config.toml
encoder_arch = "coatnet"
model = "model that answers yes/no questions on an image's attributes"
dataset = "aerial photos of the United States (SatlasPretrain)"
train_examples = 203450
image_size = 64
crop_scale_min = 0.7
horizontal_flip = false
color_jitter = 0.1
questions_per_image = 4
encoder_norm = "layernorm"
encoder_norm_position = "pre"
encoder_activation = "silu"
encoder_mlp_ratio = 3
encoder_head_dim = 48
encoder_fused_qkv = true
encoder_qk_norm = true
encoder_parallel_block = false
encoder_inner_norm = false
encoder_patch_size = [4, 4]
encoder_conv_stem = false
encoder_depths = [3, 6, 6]
encoder_widths = [48, 96, 192]
fusion = "cross_attention"
fusion_encoder_width = 256
fusion_encoder_layers = 8
fusion_encoder_norm = "layernorm"
fusion_encoder_norm_position = "pre"
fusion_encoder_activation = "swiglu"
fusion_encoder_head_dim = 32
fusion_encoder_fused_qkv = true
fusion_encoder_bias = "all"
fusion_encoder_qk_norm = false
fusion_encoder_parallel_block = false
fusion_encoder_moe = "soft"
fusion_encoder_drop_path = 0.1
fusion_encoder_num_experts = 16
fusion_encoder_moe_every = 1
fusion_encoder_expert_mlp_ratio = 0.5
fusion_encoder_slots_per_expert = 2
fusion_encoder_shared_expert = false
fusion_encoder_positions = "learned"
fusion_encoder_cross_attention_every = 1
residual_init = "none"
optimizer = "muon"
muon_scale = "original"
learning_rate = 0.034
momentum = 0.85
nesterov = true
orthogonalizer = "newton_schulz_5"
adamw_lr_other_params = 0.0019
max_steps = 7200
batch_size = 64
epochs = 2.3
lr_schedule = "cosine"
final_lr_fraction = 0.05
warmup_steps = 1440
weight_decay = 0.05
adamw_weight_decay_other_params = 0.05
Rows from expert 10 of block 2 of the fusion encoder, named by matrix and row number. Rows with one number belong to one neuron. Each number is 500 + 50 x the weight over its row's rms, rounded and kept within 0 to 999. All counts start at 0. Numbers have three digits each. After the name is the row's rms in percent of the matrix's.
# gate: expert gate (fusion_encoder.blocks.2.mlp.gate, 16x128x256), inputs 128-255
# up: expert up (fusion_encoder.blocks.2.mlp.up, 16x128x256), inputs 128-255
# down: expert down (fusion_encoder.blocks.2.mlp.down, 16x256x128, transposed), outputs 128-255
gate.64 140:474534499493514552466496516495579570497483517438573471469446497479552381604498502474471566473411490520543516521595540513465581475499488393524462488494503546533465510510601481478395615455505475507571487444483487488478528462465402485434442465519429457557467379387522453450464597497512490494414468513506453550530505558486495420587504495474518452550442461525450484545455486544528496504542
gate.65 015:514382483447538608506515471516475481549550492352503528497515484434570478523521473490473535436486577436482500539569457459464488479531479540492441573503521497519534467444534541427570523503423535548519514511455558458456406468569531460415459469544545527397492525452477534506546445517533463534495507477481450477527494459471478472509475576411505504614439436529486526454554534497569505448506
gate.66 102:459573481534509406497489532448589486476525485459488513393499490499476502491505421531454531485440452527628525576486430482528500424492517389598505532540433523449574539519581472497423559469507475534629489517530508495480588489515496417574493462490554585497534489506556529440510560462530376400503409575559392565493472406466511472580574487524527453503600477599524430499492489572533498551597
gate.67 148:560557574504588409525516477532466501514507446370446502537552590452456540483463394563524494501508515563502447520504509484533482509541519476542529578532455549487431513477565486526546427439551471442524500505508543573549470515482411423527395469466440505557514514507451413472525494435458563478528517543551481506492409441501449448442518450470520443526559443532535444456554571477579511577599
gate.68 049:507458519513507501476483452544527537528488479451470467471449448546447460485498507511450523516482454539503542523508423512560503491576564537564456510501453490400532463586511536511427560468531512475465533433495529515553498441433438473499493469482452480467490529512442507466556559407529444447515531597503486471490495492511479467520575526436437478494430516509487488573554522561608471586551
gate.69 139:543474516482470551484507520504560473551504496347545447509363524532586493530459447541402574555464535557473551522597540503608454521478553516480458587567452555507515447445511454412375524497497498505443519412497455497560494518524413479497438476525568471433585476485473525472582463578485484409443453533432521535459472478469439439549550433475465528585510476529533458524448506505526476457549
gate.70 010:477564469554564545543521530485522468536481505412558523483392485534533522485540512468461533538443619513469463481578458430458583526544479478483534563558519501474495515535482531430507525601494481506413421509551539444510541471462348520545460502502539481485433477432467457507446487447474565533448551368529526557482537572573480457546464522510508459469495450530587557484552497534483445642461
gate.71 021:473391472445477569473449543521447518529514585476507516445532477507489513441544558406422492395454481510533438456558389548430487607506479394555512473474469439471520491530476489531525418557382520523521489462509484495415557397424556498401459463538482441504426488505575476500489524543462470587580489601448370492465546540386544531544564508562538462544399535495494538604557575539582443512490
gate.72 150:485471494534428540514475586412485489459528489400404549432574559463510501425503412462516455474498562451492410414522519529460469502566526490507547474545649518569553509556540477456439627415482514404504508513522473447529478465467563486500502485551512451467466455487486459481500514486510488641433517491462473435472459498397574534406434515586510499506441492527481476561580456480434474623503
gate.73 080:476462495429554537433509569545631560519465493468468492494535547542506495555563465508490554443473497506495465404524512558404468533520483484499540548437529510496501463501519496501369512478540526531561538446547613533438522439489465564447490509535438501530482490484484484470551647426488449360522488596491482637431430540506546415574490440434482489501472526497476561492524532539527483558492
gate.75 086:523459457443455528489515513500546540530525424467530471507557477509517510493565438561442469544533532559499506449484497410608359528502531494496532498415448463538446488444475526560439561549513435542456425490511543520505532431512414549507454531595432524568482482392472485477488542476517589385545527500487491528476433599385490512463539554448463472466531463540584522528451477494496474479566
gate.76 107:514610539456511524448483512447509540491467430598579512434494509494462487469529451453555445459477415513550537538556510524496425500491410448412586492490490501554498446515473448424519533536541486526473445497458492491512528531411586491556496532545452466489524473507495499580459560424487563538438548458492492601522430504468510529561461433481427507535460492562457488520554525503486507573495
gate.77 095:520531493459576541494536570651508460509411500401462517451447494545497543560491488520483485544594511522547524458471557517534412529490463446480496441472487526522405501480439485517508511439536350466415370547456536492365531600532477472541538584479544508506449492504475478463569506427512551480482443431486522490551452619515483415504570530522499407524540514546489503488475591507458456521531
gate.78 101:507453495445545431489465472577444471537460511478405495426496445594472497469532498468585481484569517519529528503493430536464515554520421559602432386447510531478565495395522485537522568517470482588545513541460467485408560619497461498481507579496559588404475514505544499449479561471505513542539477413472461566508525634485494477491482602446445545513512523572464508483535439534453529524507
gate.80 010:463582442522454486479555522454557376532438483441552458545499435491517514530528551419524464575487532437532502403548445497489539499530498472422550607554507453532404510539513466490480464563469510441473412477494527535525520529517569467575546488509516446525483436451564487548500496496443580505462517480507524590502534528539450542496508538498531503425504559528591511525494477503426481552499
gate.81 056:572494535521492560442448442571612559534543510351439533396419590484505494524449504512403536467542433558494475424499491646525528413575478486510481406449485566464498570534475495510436470509538455439516505437496533520454473610469550488565506448496492512515488463544404441461411497437511477366465538436394539519490486516566481443531543555483433477516547543535522543524575591547533503447523
gate.82 034:535500555551501489471398464535442540474532526601404521521426484525524494384536498437412496484487378610540506510519470515569574458483535478580499461456474521373572494482431515485450542457586521483545573492480534443495471517440493528422477506495476546435452511549453420449483499407504492514567545492461423487528469505457558447485549560474479414463458508430510525451562522547631454544492
gate.84 140:588468474454604495476533481489406473468459574509538515502545558478473552480574535406583439513567546454482486488504504468467517601508469391488492450526488481587484531484637433531532372450448448435545488541476420610489507452500527452446520487510457467382557510574528520460544540539507499460549498493567507579506565587559442529448435517536501574471484549479409472479588478501538563474486
gate.85 115:550520536524518364574418568550500448454436532430416483518473466530497473399513560556518447407509477512551457456497460502497571486433519450512502440506501457448540569509509512547593506483383464426563565466504512504385469500451509416519570368383476456490567495450479525499465518477483547521560573497564477558539428395489401568502634537548565493485500449499518513488604448615515510497535
gate.87 112:525434492398488482500484516510441498495534491496654626493526446546596489582506500561543458525492489473531451509446418472437508432510520479488541408379429447539558511489507566441551426508451458551527508530448564562503520463437487419556440521509445586423483488561574560424419571576501492562541514464491451463478433409488485408461539413397474509509453539534493560458459568523483525568507
gate.88 142:511587516510398544530457454598404469445539482481555546505452474503460473431469458455523452463485484559540580390499501581502517518562516573520509458549509415599482469505413502504580517573453466608439453522448501489441467597529488489490460535472492524465547603515552539463545512456514563555418540438485460568519397534542498537475539495443502585482491526432399517553514517483488491514500
gate.89 128:455553487482496524471480541564546511454534532449617556454444482523444428598490500492369559505450532466550445478545531483534511506491468399472569516498459496521458464499458476551364458529523449507473393475524527558471494482441480447466466497495527474501431410504553574507442572482487464384493538635520493530447536558533461435540539472466454524484476503503467632497515552514467548572496
gate.90 124:492488483507445473498534563464574449450473547533566520468473467469440415507555578475554532542420562464446506401530516458489545462525530519486511588528538443504577595522536499576454507539425574461482421486508459511381567524532486441571516536512581501570513465430508546555515520532462555508538492592502533469513536444526455552536514378523489420460570466526448489483451425516430560504410
gate.91 126:452517467488484535547497570440530483550503456432485430390537595558581474474534441609536464493513535514466430437522505434540471546512513474507481504454585475549535413438460498468541483547529467502516423522511471485509542425424500487519484580489496464520539519409496550569603503408503603537491509571478534536458565558495464539532519524516483502526532500522449600547476451491419518475569
gate.92 100:485462544528504478458491471492429498540489547519430465515524455581506528404588551377480453415463355562498492566526405484466530465514450446564517407376501553483597519575496501560549488547546543523585561534426552480542554496402565568425512515543477570485453515527485422486452462466498492516547569486479400577580455537411490514487513571477511375461494534523510519400516443525521475558472
gate.94 178:425463497526545443472446494475494430529460469654532499552398512607537400511483508499406552409526520508480601499531541522498473498470493398552471503506423418544588559470509484531430450509499448595538526451517594489495423542479471514429518486513430453436500571539446462473459563473453492483565493568555497641543519546517523490491518444461513509487573489456560461504492495427474470460499
gate.95 075:550498425457533562531575492503489515409446494459564517491527597548512569528572473537554569539502520472478517623438543534534411529432416441419456486562585530522476495481492520542458510467457488569534505483511486547560458510571518415413530441446556484479470483586511516413507549542529465487485480567587455540422524548485446506523427609494537547528560475542490405443460512462491497577493
gate.97 007:476493546585433516473479535517429535448563555564367526482467560528513514425471479457505492456507376604510496461524487603587499455518515472525525377472464545378477498505480460496498508522518562485497492472531469410471465526436467485470480496493505513446518454490420455444431498433521539489558519489477512578512526548521582500475519598460492442511466511419559523436529498499578447496570
gate.98 148:511507495490459570498493508496465457504475613489470446471509507526490505510559559456533538432436467429526580544507404447518431470477415383525492448479550420420523511515424505547518463542459513424586491500372504496517460629420488501503484487517544512430474529544605464505459553508545560524520492598466440561508420571461533511505543557523570441555430474555496432417558452575503465599524
gate.99 123:457587509575457514428507443405534523466531546528559490413499523470443359527461465564453526524454488496520473438504515476565429509534519504508482523542539509419406373574526489477532558499505495445502489459552471472431397592472515468504504447591458412468513450435550458607539479401470551493404583458548542607419498551534560511494538464471493589529469474530445568506474510498473519570571
gate.100 092:471432482487548509453540457483597502498485491500486483450489505486508463542525520532528505514488568502458515590412481522404489542383513582449445532466504557424598494510471560513428535576562570605466490490544459448607542411605558501518492422482522475488458456494493540499467526530541471532498570536480514502583490504558491512504447484497467458490546495531507446471478473407517498504481
gate.102 066:489523532480538471545404452501511423517488443480449508616451527572534454370476509452435483513622465528474516515458473585454531447494521470501411561473493462535580568510441483639495544585488486454521473579513519579472540506482574462546497459456453517422423484533518496399483513479490517492549594449447524515476459568523535413444489539522361467476503538592552460507475487522461472465519
gate.103 057:524554538551466545458443459602555549515456505447505544440472513487497505538493492524508442565547468609485539443447472586477524478530555481579502426487482545421520448529470482521423485549563490522453519468528473475483435588436452480558463506517491527505452430581477399427405502509497543392458480546444492455502497554592469428521525560490444476554489502470471533494582563540608504497533
up.64 123:558501606499511554532490555583470463450430483642397519471526550473481555429479553388463468462456485618539483471539542580475495553543499431514512500494528499478467505480579532419365570453489446557500404449526517534530454476450513471460437472506470508482479460446454500429452471518515432483501548622510466544447483435503514492554488540530499518456340482546468494550538496568575460467530
up.65 017:501609517537509409468502526501554536477469515638557490481509510562458517421549542465554538519486474515506521477412567513461485483494487468473515388491603491472545509566552448572457448512505509462526462432566505554560572514435474534520510512423443503574513512528478482526477592380473583537534535547512523535467537551506538506484532477629524454409498538376542493508522460485484465537516
up.66 124:500472431504459459528576481460417486561515487386623522538494492556597498571533555601591472588544530466433544477484506452523497535401481468501493488540484462498534438498441448505598402573485454452467507488496418360451589417517388505475502481437486447521505546493543568609582427585525548530409507493507586536523574462519394534558443460480557527563567507434519507509492502451471544446483
up.67 181:510459442440565525514551467472531489559449516500519567490578470459543568575497502498575488515547535423468468530474583436463507519404463499525525469492484484584560468530460520486551421497518438622440513515485465490433556414510569540420496558477481499468502479468598594495486498552527445598459522557520539480491519465506496531531385469512455529546531509452478519467459439477496518436455
up.68 055:473496501479535499508615540514514479404490523550622555510520556505515527570519531469567491487486597378529484591412561471431445527406449505432493541534542510633536506462521504508581475524475518546478473521526528542484512460548527474439556512475518534514468450526456508530455492605466510613500512435530509503515594539571474507463451469504547569491487457505459510454446500401416526423482
up.69 146:553394581535509513458502478453437491519546560523529394518471519532601492473462518490521568537508527441411576501554478447531441523479522556538482582478517520542513432448514532409474529530519517393470527523412408518524478533510499454442473531406577443437584514554539500550536520568491490476390614592480527516565457441475498509466524471494432564501483501574532413462479402457500474476480
up.70 011:548603499466510487515426514391506528554537421432489502627503560381513577384505506528536588412547459545436525521533537556469480439467463517455435487519523490481446438548418462633539476467471497541479560474511465485540468470443529626476488424504481407403558532469466455497576415518498503571489495492492471433507422475434554592438534519495608404543506522420589443457458560521478468467554
up.71 021:529531511575518544488522415456478550481587467540611460614527455536427476468489477508450455527438434508420554506445509606571521477501523574498375576495504453381442412453411506585515561547484597556499577523487426469521518436486434506478508462476461498491476524475492486550500464457569469394461539466573487562476507399504563521504484498502476553445418503542469519410462518603461451486488
up.72 142:506479508538606406570475414464632547503487500617516467430587434540480483511419381564459492561455528546476561519530517509479591512519494642477484533522483506455531455490546519492496531507506526528484495523539484445570437513545456509509515523496510510554510477537403424577563453477446533450450569489427560485408515554522534545487518364465505536526476435505496507538449501476485548470484
up.73 099:509426530569504486541465462518477475536558511417455498531474565513533456478501471484527524518518544484456464437508564437560561516507545473518403529540526398605576581434471493437589505509474551448498463598479436397396578571504473512527518524508563498442501504576578558480621499554575581537487508588454508595508477517504496494469484383488524485467531515548522538544543481485486517449443
up.75 081:453518541517526482497607499483455466492460506496417544520510523544499457535392547427471469544558483575517518391533457623433596514510525458475529476487455457390380494556468483484480433495497511418508500510499520462541497528408516479512530551533436477531494502529458501477432460429453536462527464572567533584505450424590470530552438558502475497498473518398560580478567563533495480536474
up.76 101:533439445513547430566554475557467465558535574392453500533475485538485479525461558502427560541494581494474458510470464468588607504488584539555452462496474540404530558490538573547483420452519462475478585522515526535566500513609452436501537447507619534490495547543452492463522369554489459469545495505472555444535531517494477470485459491488587431441539457488507499455455475500532553455517
up.77 096:474506451454459477532465506451432394498503537490608498449491504541467453544543561481474525504525528413517508398435495524566493487526555524507516545598503444509452584522539442551440411573477546533487516500533500561516493493544495454551553405468567492462578458436513548607509495550495507533444512583491547469531416462531454490502538350515567623506507501472473412498553487559470539483520
up.78 084:530546528547520583485475470500604583476563438508414474488485592422490484509488511549454503524480481572484586424569522576590501502514462452454544426464409505459489450463398545503453491501574485508448509463512536487503415574468510535507491525511499515494436465456488457422449455428457476415488513624485442561482486575578534469588463612464511449454488507402516580444451600531524445483502
up.80 008:560512514478526512501439444497533648503563449519471559517443575483494567458478449593441570470510520536392536575444515485564506448436517497530391397494523548477576468468504496516536492421495468533535592447511451490538448474440427635506416534485449495427556550520455503447506507530548411506498487547536514398420457485525545519479518551459400510613504450483468471451441497512524484422519
up.81 072:516532493468471458491495548392490495534543494490526506488467409485480450532565503566505509489510480501498433469512507484406570472479533487474577524526508428509452499598548442490462421507495426408526445421501475567469546410498519520489516440520481441564554458458474559575546460447472530520434566605512537489528565396492435567545582497530510507520503540379525486505546540467441561449486
up.82 030:485471508498461489553508532503362461428505578598638551549496466519495505512535570444506564458430481481496494580436493505423486456474510492461543572579514487531487556575524455552547521489427533465520502508488547556492502385478510456421491469450520534546505496512476543533563503522505501600532524449521457355574546474478468520451528395549560479525476442495466440465496510461463519503478
up.84 135:571461470438571482448472434454450469467515530542538516455506515448566588470595517411617488526570552419458494457499537487470534541514430441522470402524533447537533525454623391534488397433513435486542545520439424552528518472516499479456491514552447477424533523566519552465462524553490519419558489517442557530506510571541467512466427529500437545497457541450419520497616477487584589468470
up.85 088:466406569397560625479563483503474487513509513565602457502507538554431515501558538442569582580561521432373504522524535534510480510556464526499480588443538482569513468486468466479424422536573570492488435536464479566484521466476459508399461552554543513451481479549515511523491557499477512455422493479436541501532518579534524396520384486409438518523501524475452505458476511482418539499471
up.87 101:513505440474674532590542497516629485529438565478523566469585533438440497563531480492438508544416495497520439503548502477538551456510498536535512485489472468475490463472524506436431536567567517510459460549490522541550542455497415469523514500513429519509517433510486517507512439518547481553509520619456494502472496521474520484635415397497563419467445468561470563517503547556556496494522
up.88 153:543481450527407461449499399553538575465574469583440501455506540570561416489478461530486472491523539543454578499359523471540437522492544442514431443529533502529472435576479533415663504534439416578478530485491423490486492558470558505535502523449465401493462519491545500435515446480467609582452557415499520604484509504491484552487530558431529603469522512531417511535457520425536501498483
up.89 149:546486495504520493500561497513488440526495536353587480571466528536543448523516521580518518527457519522493499561521477474504467490479501429472478513495516449570521499481493452481476442521453538472511459491491518570484511453513442459482468392486517450462508496534512539512472383575454513545459548549512494521504540399462453510558506487552550520475472499529442508484434530485405583581486
up.90 089:525497539537437382481502520532401489420468556586496565516518538553441498434471524483694548447396451535483484475429493498425556516498493580518493481508555424523530609580501547518522516471465483470495430467513552487492441541449512570501538517397546491537531514507454475525556560426456532520482568441526545479533464528495503585443558472479486517470514463599396487418491397436568581561413
up.91 149:462471436455502463469509423500598601538537502529526505492432425473579500576444486587426543544498513473452491593497490467458498457492519421533456543537510543450574426532551512438574517443453455497521571456490466395510468425475393520526438488458469497526475537477556482463538479608540443418448476385510479380425485481530528496496482575505487550599537504503513485549461501457541504485484
up.92 085:530581487537540447455468454480583545521504427428319479391540510495476438504456496557515449510523458587485564379535514578540571539554471514491507508483504477450493462509455513493418498520588505474455411447563503512500440585519492576581510505540498473472465475434477442457431476395451503502402476517533543526463445516555509504555529582495448546467543551490553533520454547489501464523556
up.94 165:452473491566498491442445509529484490536475547691461510528409464520471459472489506475445512410465517499492594483587573471503470504533518430561517463552423468542473586531512502583382450537524477572502554463524522520500452551544461551468543510473484472483498520559436391508449581500483440394493448585519525577548505530507535483471561413512529473500579502447507380529483515437490470441461
up.95 074:456544559449509480543548497502539507580486499517458504607447507542571419501497531570410493473531502549515459474448450497492500479456543441503486447460519469489497484541463501431509390576555454404501460439569478497618566473411495499575395408455389420463470479517521514506469472460456556498472554494494488567424477492468455448516569535502505475514416524468519512541533564501448519472537
up.97 006:444567455447521506470518463535655572477468427377424501433569584512446486506503451528469397565501505477549496444471473544520561472476467540546475474409527531609526471441525509489395545581581439588493457571492496543434478620482554534600466481526380536561420464470575456467454465469490495549513436502484526641403540556473519407582516556499479546469453483531526553490444489591446479595532
up.98 134:496453493567511500519578502493522559528519407419421544548479568481561527493479492533430478579537558602492439453544566559582550554492582517514486491488469550520465418431577503417474575459608400522430496500600497461481500399537494560488468488565445475458458476485402477455521424505451457467465537532554564580472564510481469499554442569492482549436503537460512551556424572466486503441545
up.99 128:404516469460488562567560573511427480412454425515480558477540499587445512494503539421561424548562437578540479536534514523522416585506417538435478401426460506488566495450502497483444567515552473585479445500484461510477516580462562363593523453492515579475459542498576524480466453434482482471545553515512485564518486622509482516539449539483472568503418547474490529391487616541466526508533
up.100 088:500586446430558404535540430540590583538489480577529568505555427508567531504455537599411499541488514536517431518550506507510534423521497364472475511506436541460486518450507528450496416480444399492540457522534498583499525525495535521531477540453469517479521482492571413411542395447451469442466481495568463567461500539477496466547402618496559509490526511543502573464512560535445537533442
up.102 061:512520409508562453470487390520624516492545468631477460397518523487515507614501458596398513561489542523426595528478485495514545466473515500505470534489470511429503442437512555526444441511545527611459445480548493596539502577546476549547472533615454567487489495518490450422446432492480457492511485524527496582451483527543525481539473491453483475498545464569527511507377500464518493545584
up.103 068:561530485549490409498474554405424467467554518449619526513477424500459460563563472529563500447454500513563472477442483473424514509473546498451622518528508466529406507561498448465494478512502593405519479458565518578508506365537478462499506489448507456547529443496457574577558531489474539541473576580539525441527526394493441545506597366556533549486507481421492462509492546470446556473511
down.64 129:564505563453541554581474530609393481478411585570421533581515574501470566439515558416506508452506497483483494419530519531519492557526459449517501423504545480498483486522501562547435454516499467545475489466587457572390472427412538544426483495535496527416508488484397520441382468440519395592551568582544439462457492541471495482494546560571508459429402460413422422477474490501528442514544
down.65 015:501524434550469539461570552564513498447461498550466534537525546542523500387474543405520535531605540418501604532471548567510440521463453560405515437510569448528553537477586477557423420491435533484591511369614570510546509531457522479486496527494490504477467516597418495492427491515438529456555512581507490536508632485486544489535517523600542463450434444370526477430503569449463477584450
down.66 133:436486375499405490496544458413505446588540430402537496560486491541580421580469533568477562476482466590524481508498517472533457472489531406452465508497353413591521562511508481435513423560533480510506480531492466500554603436491453481474487506433522470499504573536617554513502487494493560451410440497487520587491436472456496489505455423504541515494523510522555503512461573489511494468456
down.67 171:543487505497489533490542445529566482511483461562518480536493539491479520505488506580507586524538522515465460603462521503537422472466513412501486521455466513492488471512390513463591388571522435598465470475537450582470564550587604421486498534533527462485489536517623628489517419515484459488499542552552476576469540418527467436567385528466507537514468538524578553386432424451471533488454
down.68 047:530509551519454496503664413541540506406478513501553586573438588515470503597482598509490547524537520369488543512421504508553506506455537437417449491506533496515487511532499501458566409479476536509476446507527520620579487507489551446455546439486493473503448468588403598477501416539445499600513556471547570535421554539563477481420439511420493555496459517456508546423406446465472537438476
down.69 136:490414524480456446478495484487374517541503590643457456478455545501501500521471574407510509511500538439442460497473571448497448536574530570539535480524474503530603447528443531444502489590450494460449490503479498499472528518467536406402498554466502467502435550601499480482541510530504569545548606582528537560632596483528480566444440534501539551449518506512425457457525462468530500487400
down.70 012:575490513487569527494539503509476477575369459400485459581497422424443593470572552539565482420534420484525497470486471521542518386514562522496509395474430557424457505546398518552424506486464563543440448435517503517562502532458520471530518502525587499436520503521475459516479593521526466500562516440454521439514396451452557430482596542481529492582451477524635407496501461514540508491563
down.71 025:524547472565552481495598527427459526478490591370526466537606510541576578519504512456629427589462532419507453495574547548490457462532519603569458510589498509452467501495502513534422483410472525414457432493448524552538578540452416523500507493589535518460470440482499492507600488537539503479504387448486538553483564487527548469426518575545524496472534480578565519429541449538518495542555
down.72 151:508541495533559502500587513565527453503506559385529540474565419560476522528430412469501492520545537492561444505583495525469464508579445568533568455426499539622520477441496488477441469452558562555528444536522506454487455450512510546453521476505504478588458428621466469478436546567528450548473470393356481556462485592503427456535540452534503501475501582540492493495473504555439526483415
down.73 116:524472502516453497496534468435531412550590469511392522493502538451512398526470443469493561490500652528444486449528553532507535488547605399465504516527442433564469582443462509484489433462453558509557469507509496469496552538525496503459517483592516467436478490523527525458538494523513566523437503636430509568500380522505438517456426389462492474469565495522516474558489482476482550493479
down.75 092:473491500487472500549502517538517492526410500606470488511563415530446490508534554526503433562523441564505548444491429545505519499498491424505468465466500485497415475561456513561511418549489474500490542478460432559429561461425470474464533558541450475558598486507502574502416541486508463546569467496557408632451451436518454466621479501497509441531449470433503523480558556514519441538470
down.76 105:481435464426482510580402500471474485474472466558553577462469552571500522486470514495424464574447443471540441551456498551501522428482490547491497526576517488542619496494521470530496465503503416668459534452420565456476477509433453488552580495430551546476462485499458503493464480555606486556480502406491430510487544451564487505566555485556518549494499492550494444497523561494559497486538
down.77 086:502478438412514487452538515462436439517468570286576536500511443497490489540589577455545492455528518410469453519442548462528507472552461458558453530524473476569565584573559429514438531537528478475522463503552492570530535520457443455533467347518482524458492450524470488572515465558461462570470505608526610484466440515461517516515521448539521511516511501477448465475550537502461543529474
down.78 089:432523590493539444542503452572497485441507488601446536544565517540417480518507506507525502558530510508459545524406504441489473517486532474480566427479518489493466461461497475584499499459496461481442483498351540536487491596473521473515453509571547579453486489518567432419539477444569517503463370504437455540467524627440521471489532460470437470448457488517473477486501506579382513496425
down.80 009:442506505494576561480521544554464440485397534406506525505500409509477550524570603481545462609508485515462506356559486438516567484567465516470540504480468403483509422517483411522486598510442498462449489572404452491440523564490343476528482518468496498521495527503563492581472571543508516629525460462472466521497611473559514542421557519547558443443466493475482419478547453545501501527462
down.81 067:489501443451450482482491549426499527468508431341560499496480401602531462491608520597581504491484412487489455460540434439505517466530492381468503557504514424560543525570519437512503487587438392420514519503489378554402565414451464436530522514447486462527506511536551522510536493461427583520512516607564488469524583511511526535556559546557501496495500496450485461494523555493467500540483
down.82 024:494482482413443504505617480496451446488433480356580514552448545491484539512528526510560502590475491486450454538483486517427475509524521489548505600515485483583605439601526450449526445542524432551488503565546470597510581389499515414478464505439481479552462534561523590551528455523505492548521528556489584509523492475567483516471417522499450511557512449487474444489444473444495570435524
down.84 108:543466490520460485476449484551456512462490545480488524453573539465535630403484530515525433488483537468545584548514567481438446487471486352525531470556526473493556499488456458570510441389448375557509506456558481541464488564538535450482528463502597516514508454527534508452483524505494539460513442476443471450466525499553387535478504494528513540471556499500587539490546521478527514482509
down.85 100:418441438512448516486504499526522544469506514527486473546456536530487466471511542478521452533460592452387493531476462517456432469531446494540513445498553517489574480496433539525483406523537509563484433517480556501529525490454529529474462543614488502509384486542479486469463499543492471392587382456437488515479541551497496527517493578563474463504528453486533570494548431433388488489407
down.87 105:553491454439566432546524429468460513543440455484472604536563462440570455530492351507532426556507483514603565555429467499457448498534485405490475581582501551501480449516549524434599449436462509521538437541541616539556480454444517461417461433439483517525545524529505527410505465476530502488462534487493578459435323489506571440501503511521500598658539462567497528502515459501512518473554
down.88 143:599512564587478514525509512547452491479433511473494553518443513617429529438514410426574486496548453599537498554487463575456526551441527550497440434501525520424489482448471503507489569439461559485535510523458430440529498507485423415454424495551488478504494529620469503501477542482633504542517459469469505439466451533560523493404446456533452529580471450503466506492525541531534521512554
down.89 154:522438480468476448508519514467579477496553460469618480526446533540571438546508503531461510541434486418560550522411484496506452472457565423449441513513467423550552530547477502445467461545447406451501513506453562546551487437474418487544536415400486438465504523562517474486508436552473481514446511557542501510497489466481526479568608491498585538460518458592483419495440631545508508458528
down.90 117:374542574533535521541553455562481598499472522601519486504554477547512488494431535534433471569498481552455515561469568528584524549528518477510454439513440578513530482417497490451491550475465482579459579409451425436560439486497486536441548495465394490497525532500540461438512485494528414584429468393468504537455575568463432511464490614502489557517517476491473486502515482521480473510522
down.91 158:419492507521515458447465507545530559517469486507568533429463468488632514560385486597504541496480484511581491573476527488447468445541453480497506459514470615436590495515567508466480525410480438530534520488435514467513474525530469492540489515451537516561521559509497467523493513593503461300448456372433485493497497508524500481527578491550525572532564591531581480459471561423547473468499
down.92 090:509462499533543502426447487552450545480544525515387474422581468508462476423579597481475428407509483525475536538448456424581528465465476397487542447453525464448419537456480498552581550510439597443542452474413557440399465605439456526577548512506561539432507477446483405440500512492477567471554528499567387579571564550482472502494607499464545484433502508572545493478558522521460476570389
down.94 142:533426424465496520444457559488552535479508537451466488499489503465517544520562510453521489433490572462463518451523633500488574552479377475497467467548470503570424542583583545482468419505514509520512544489523438474442499467529422527423545544487467476518510534478488432496403517533513427514425502493532498459543479433475514490564522538497516478464469507471461383397542552500547474469401
down.95 071:381479459483478496517425448476503496542518541584520488550542482611587459459546521492432542542537501496528496452410413512482416487492436473516488383504582460499541469529473514459510446581454475544491552509520396473594506451462492432526527500531416448380439524545570491462481540487495555492517548467456478643401532579417473490565579509515608490493495510450501407557518567512485530590544
down.97 006:514525546611443538469466542564496461455490512660440561413544570461472452479508425446529459365539481481551602492524433542550398536496432501434487420545460561433381462511508484582481535489504621430481413473528521436456412531492509508537494454549488506517567431483437489554441475503479536479510458544506571521558551507410496464522533613476463480464450506521567526484528506551483507473467
down.98 121:516423478557539529505500490438479500526551529580379479529543568559494467434530468431519471500494497438481556452499396497551461504518466467516561432449505394530434480543419521560584528546528577461529479551387545464434460504495522530534552463538571476450454534469520408452479489483489520519493461554502468576468524597450516523522594562550550514462453517447509438469468553520422463551569
down.99 117:556504489485534523506524477551431546470469463668511499489479542444401555422553450419535460443533458494533475518502470526576407529491396568495421412511481503523552476434469507489481479596519595517420464461528525588473405564453536471570505442535403574499496554544529471547479412461443499577578477597487536397488489584466522518480508598474404531531449529471446527476609460557509564432478
down.100 110:503481419375578440515479450539562461503496506610405482458532455498517572448507460604431576480471464503550546540571537447532530460462447383539520508497589518498553419441480482486510443501518462668492482493599518506559536539486505581525527577447495482482474540554433486498542468483437448488482481469483410579490478461514459472581434478470495525586502542413464524567501552541485456432457
down.102 058:520509466528514536551488403621512459488473501528406487480462462436534474529457450460467576499506531602471472511491541492519442438478569454448456391485531563391527435476487498508542449524538581549553451501551422522428402575478483487579516530544489567447476486577502476413406509557508420431546553466540466515561472573535432379523334523453557493520501553518509556526450521573471527597444
down.103 062:505526448484455416485489526389459464462515445266635510566459516548508446474573532493523512488474493474532431482500445454495558488549552471520490586520483452575565526596527468476536509538487503412530512557598451573529597394518474373529489506454483507504463467550506525496503478454425556622509548612544513439441530477511516545446566452521493495490488486427460463517453532492497537492515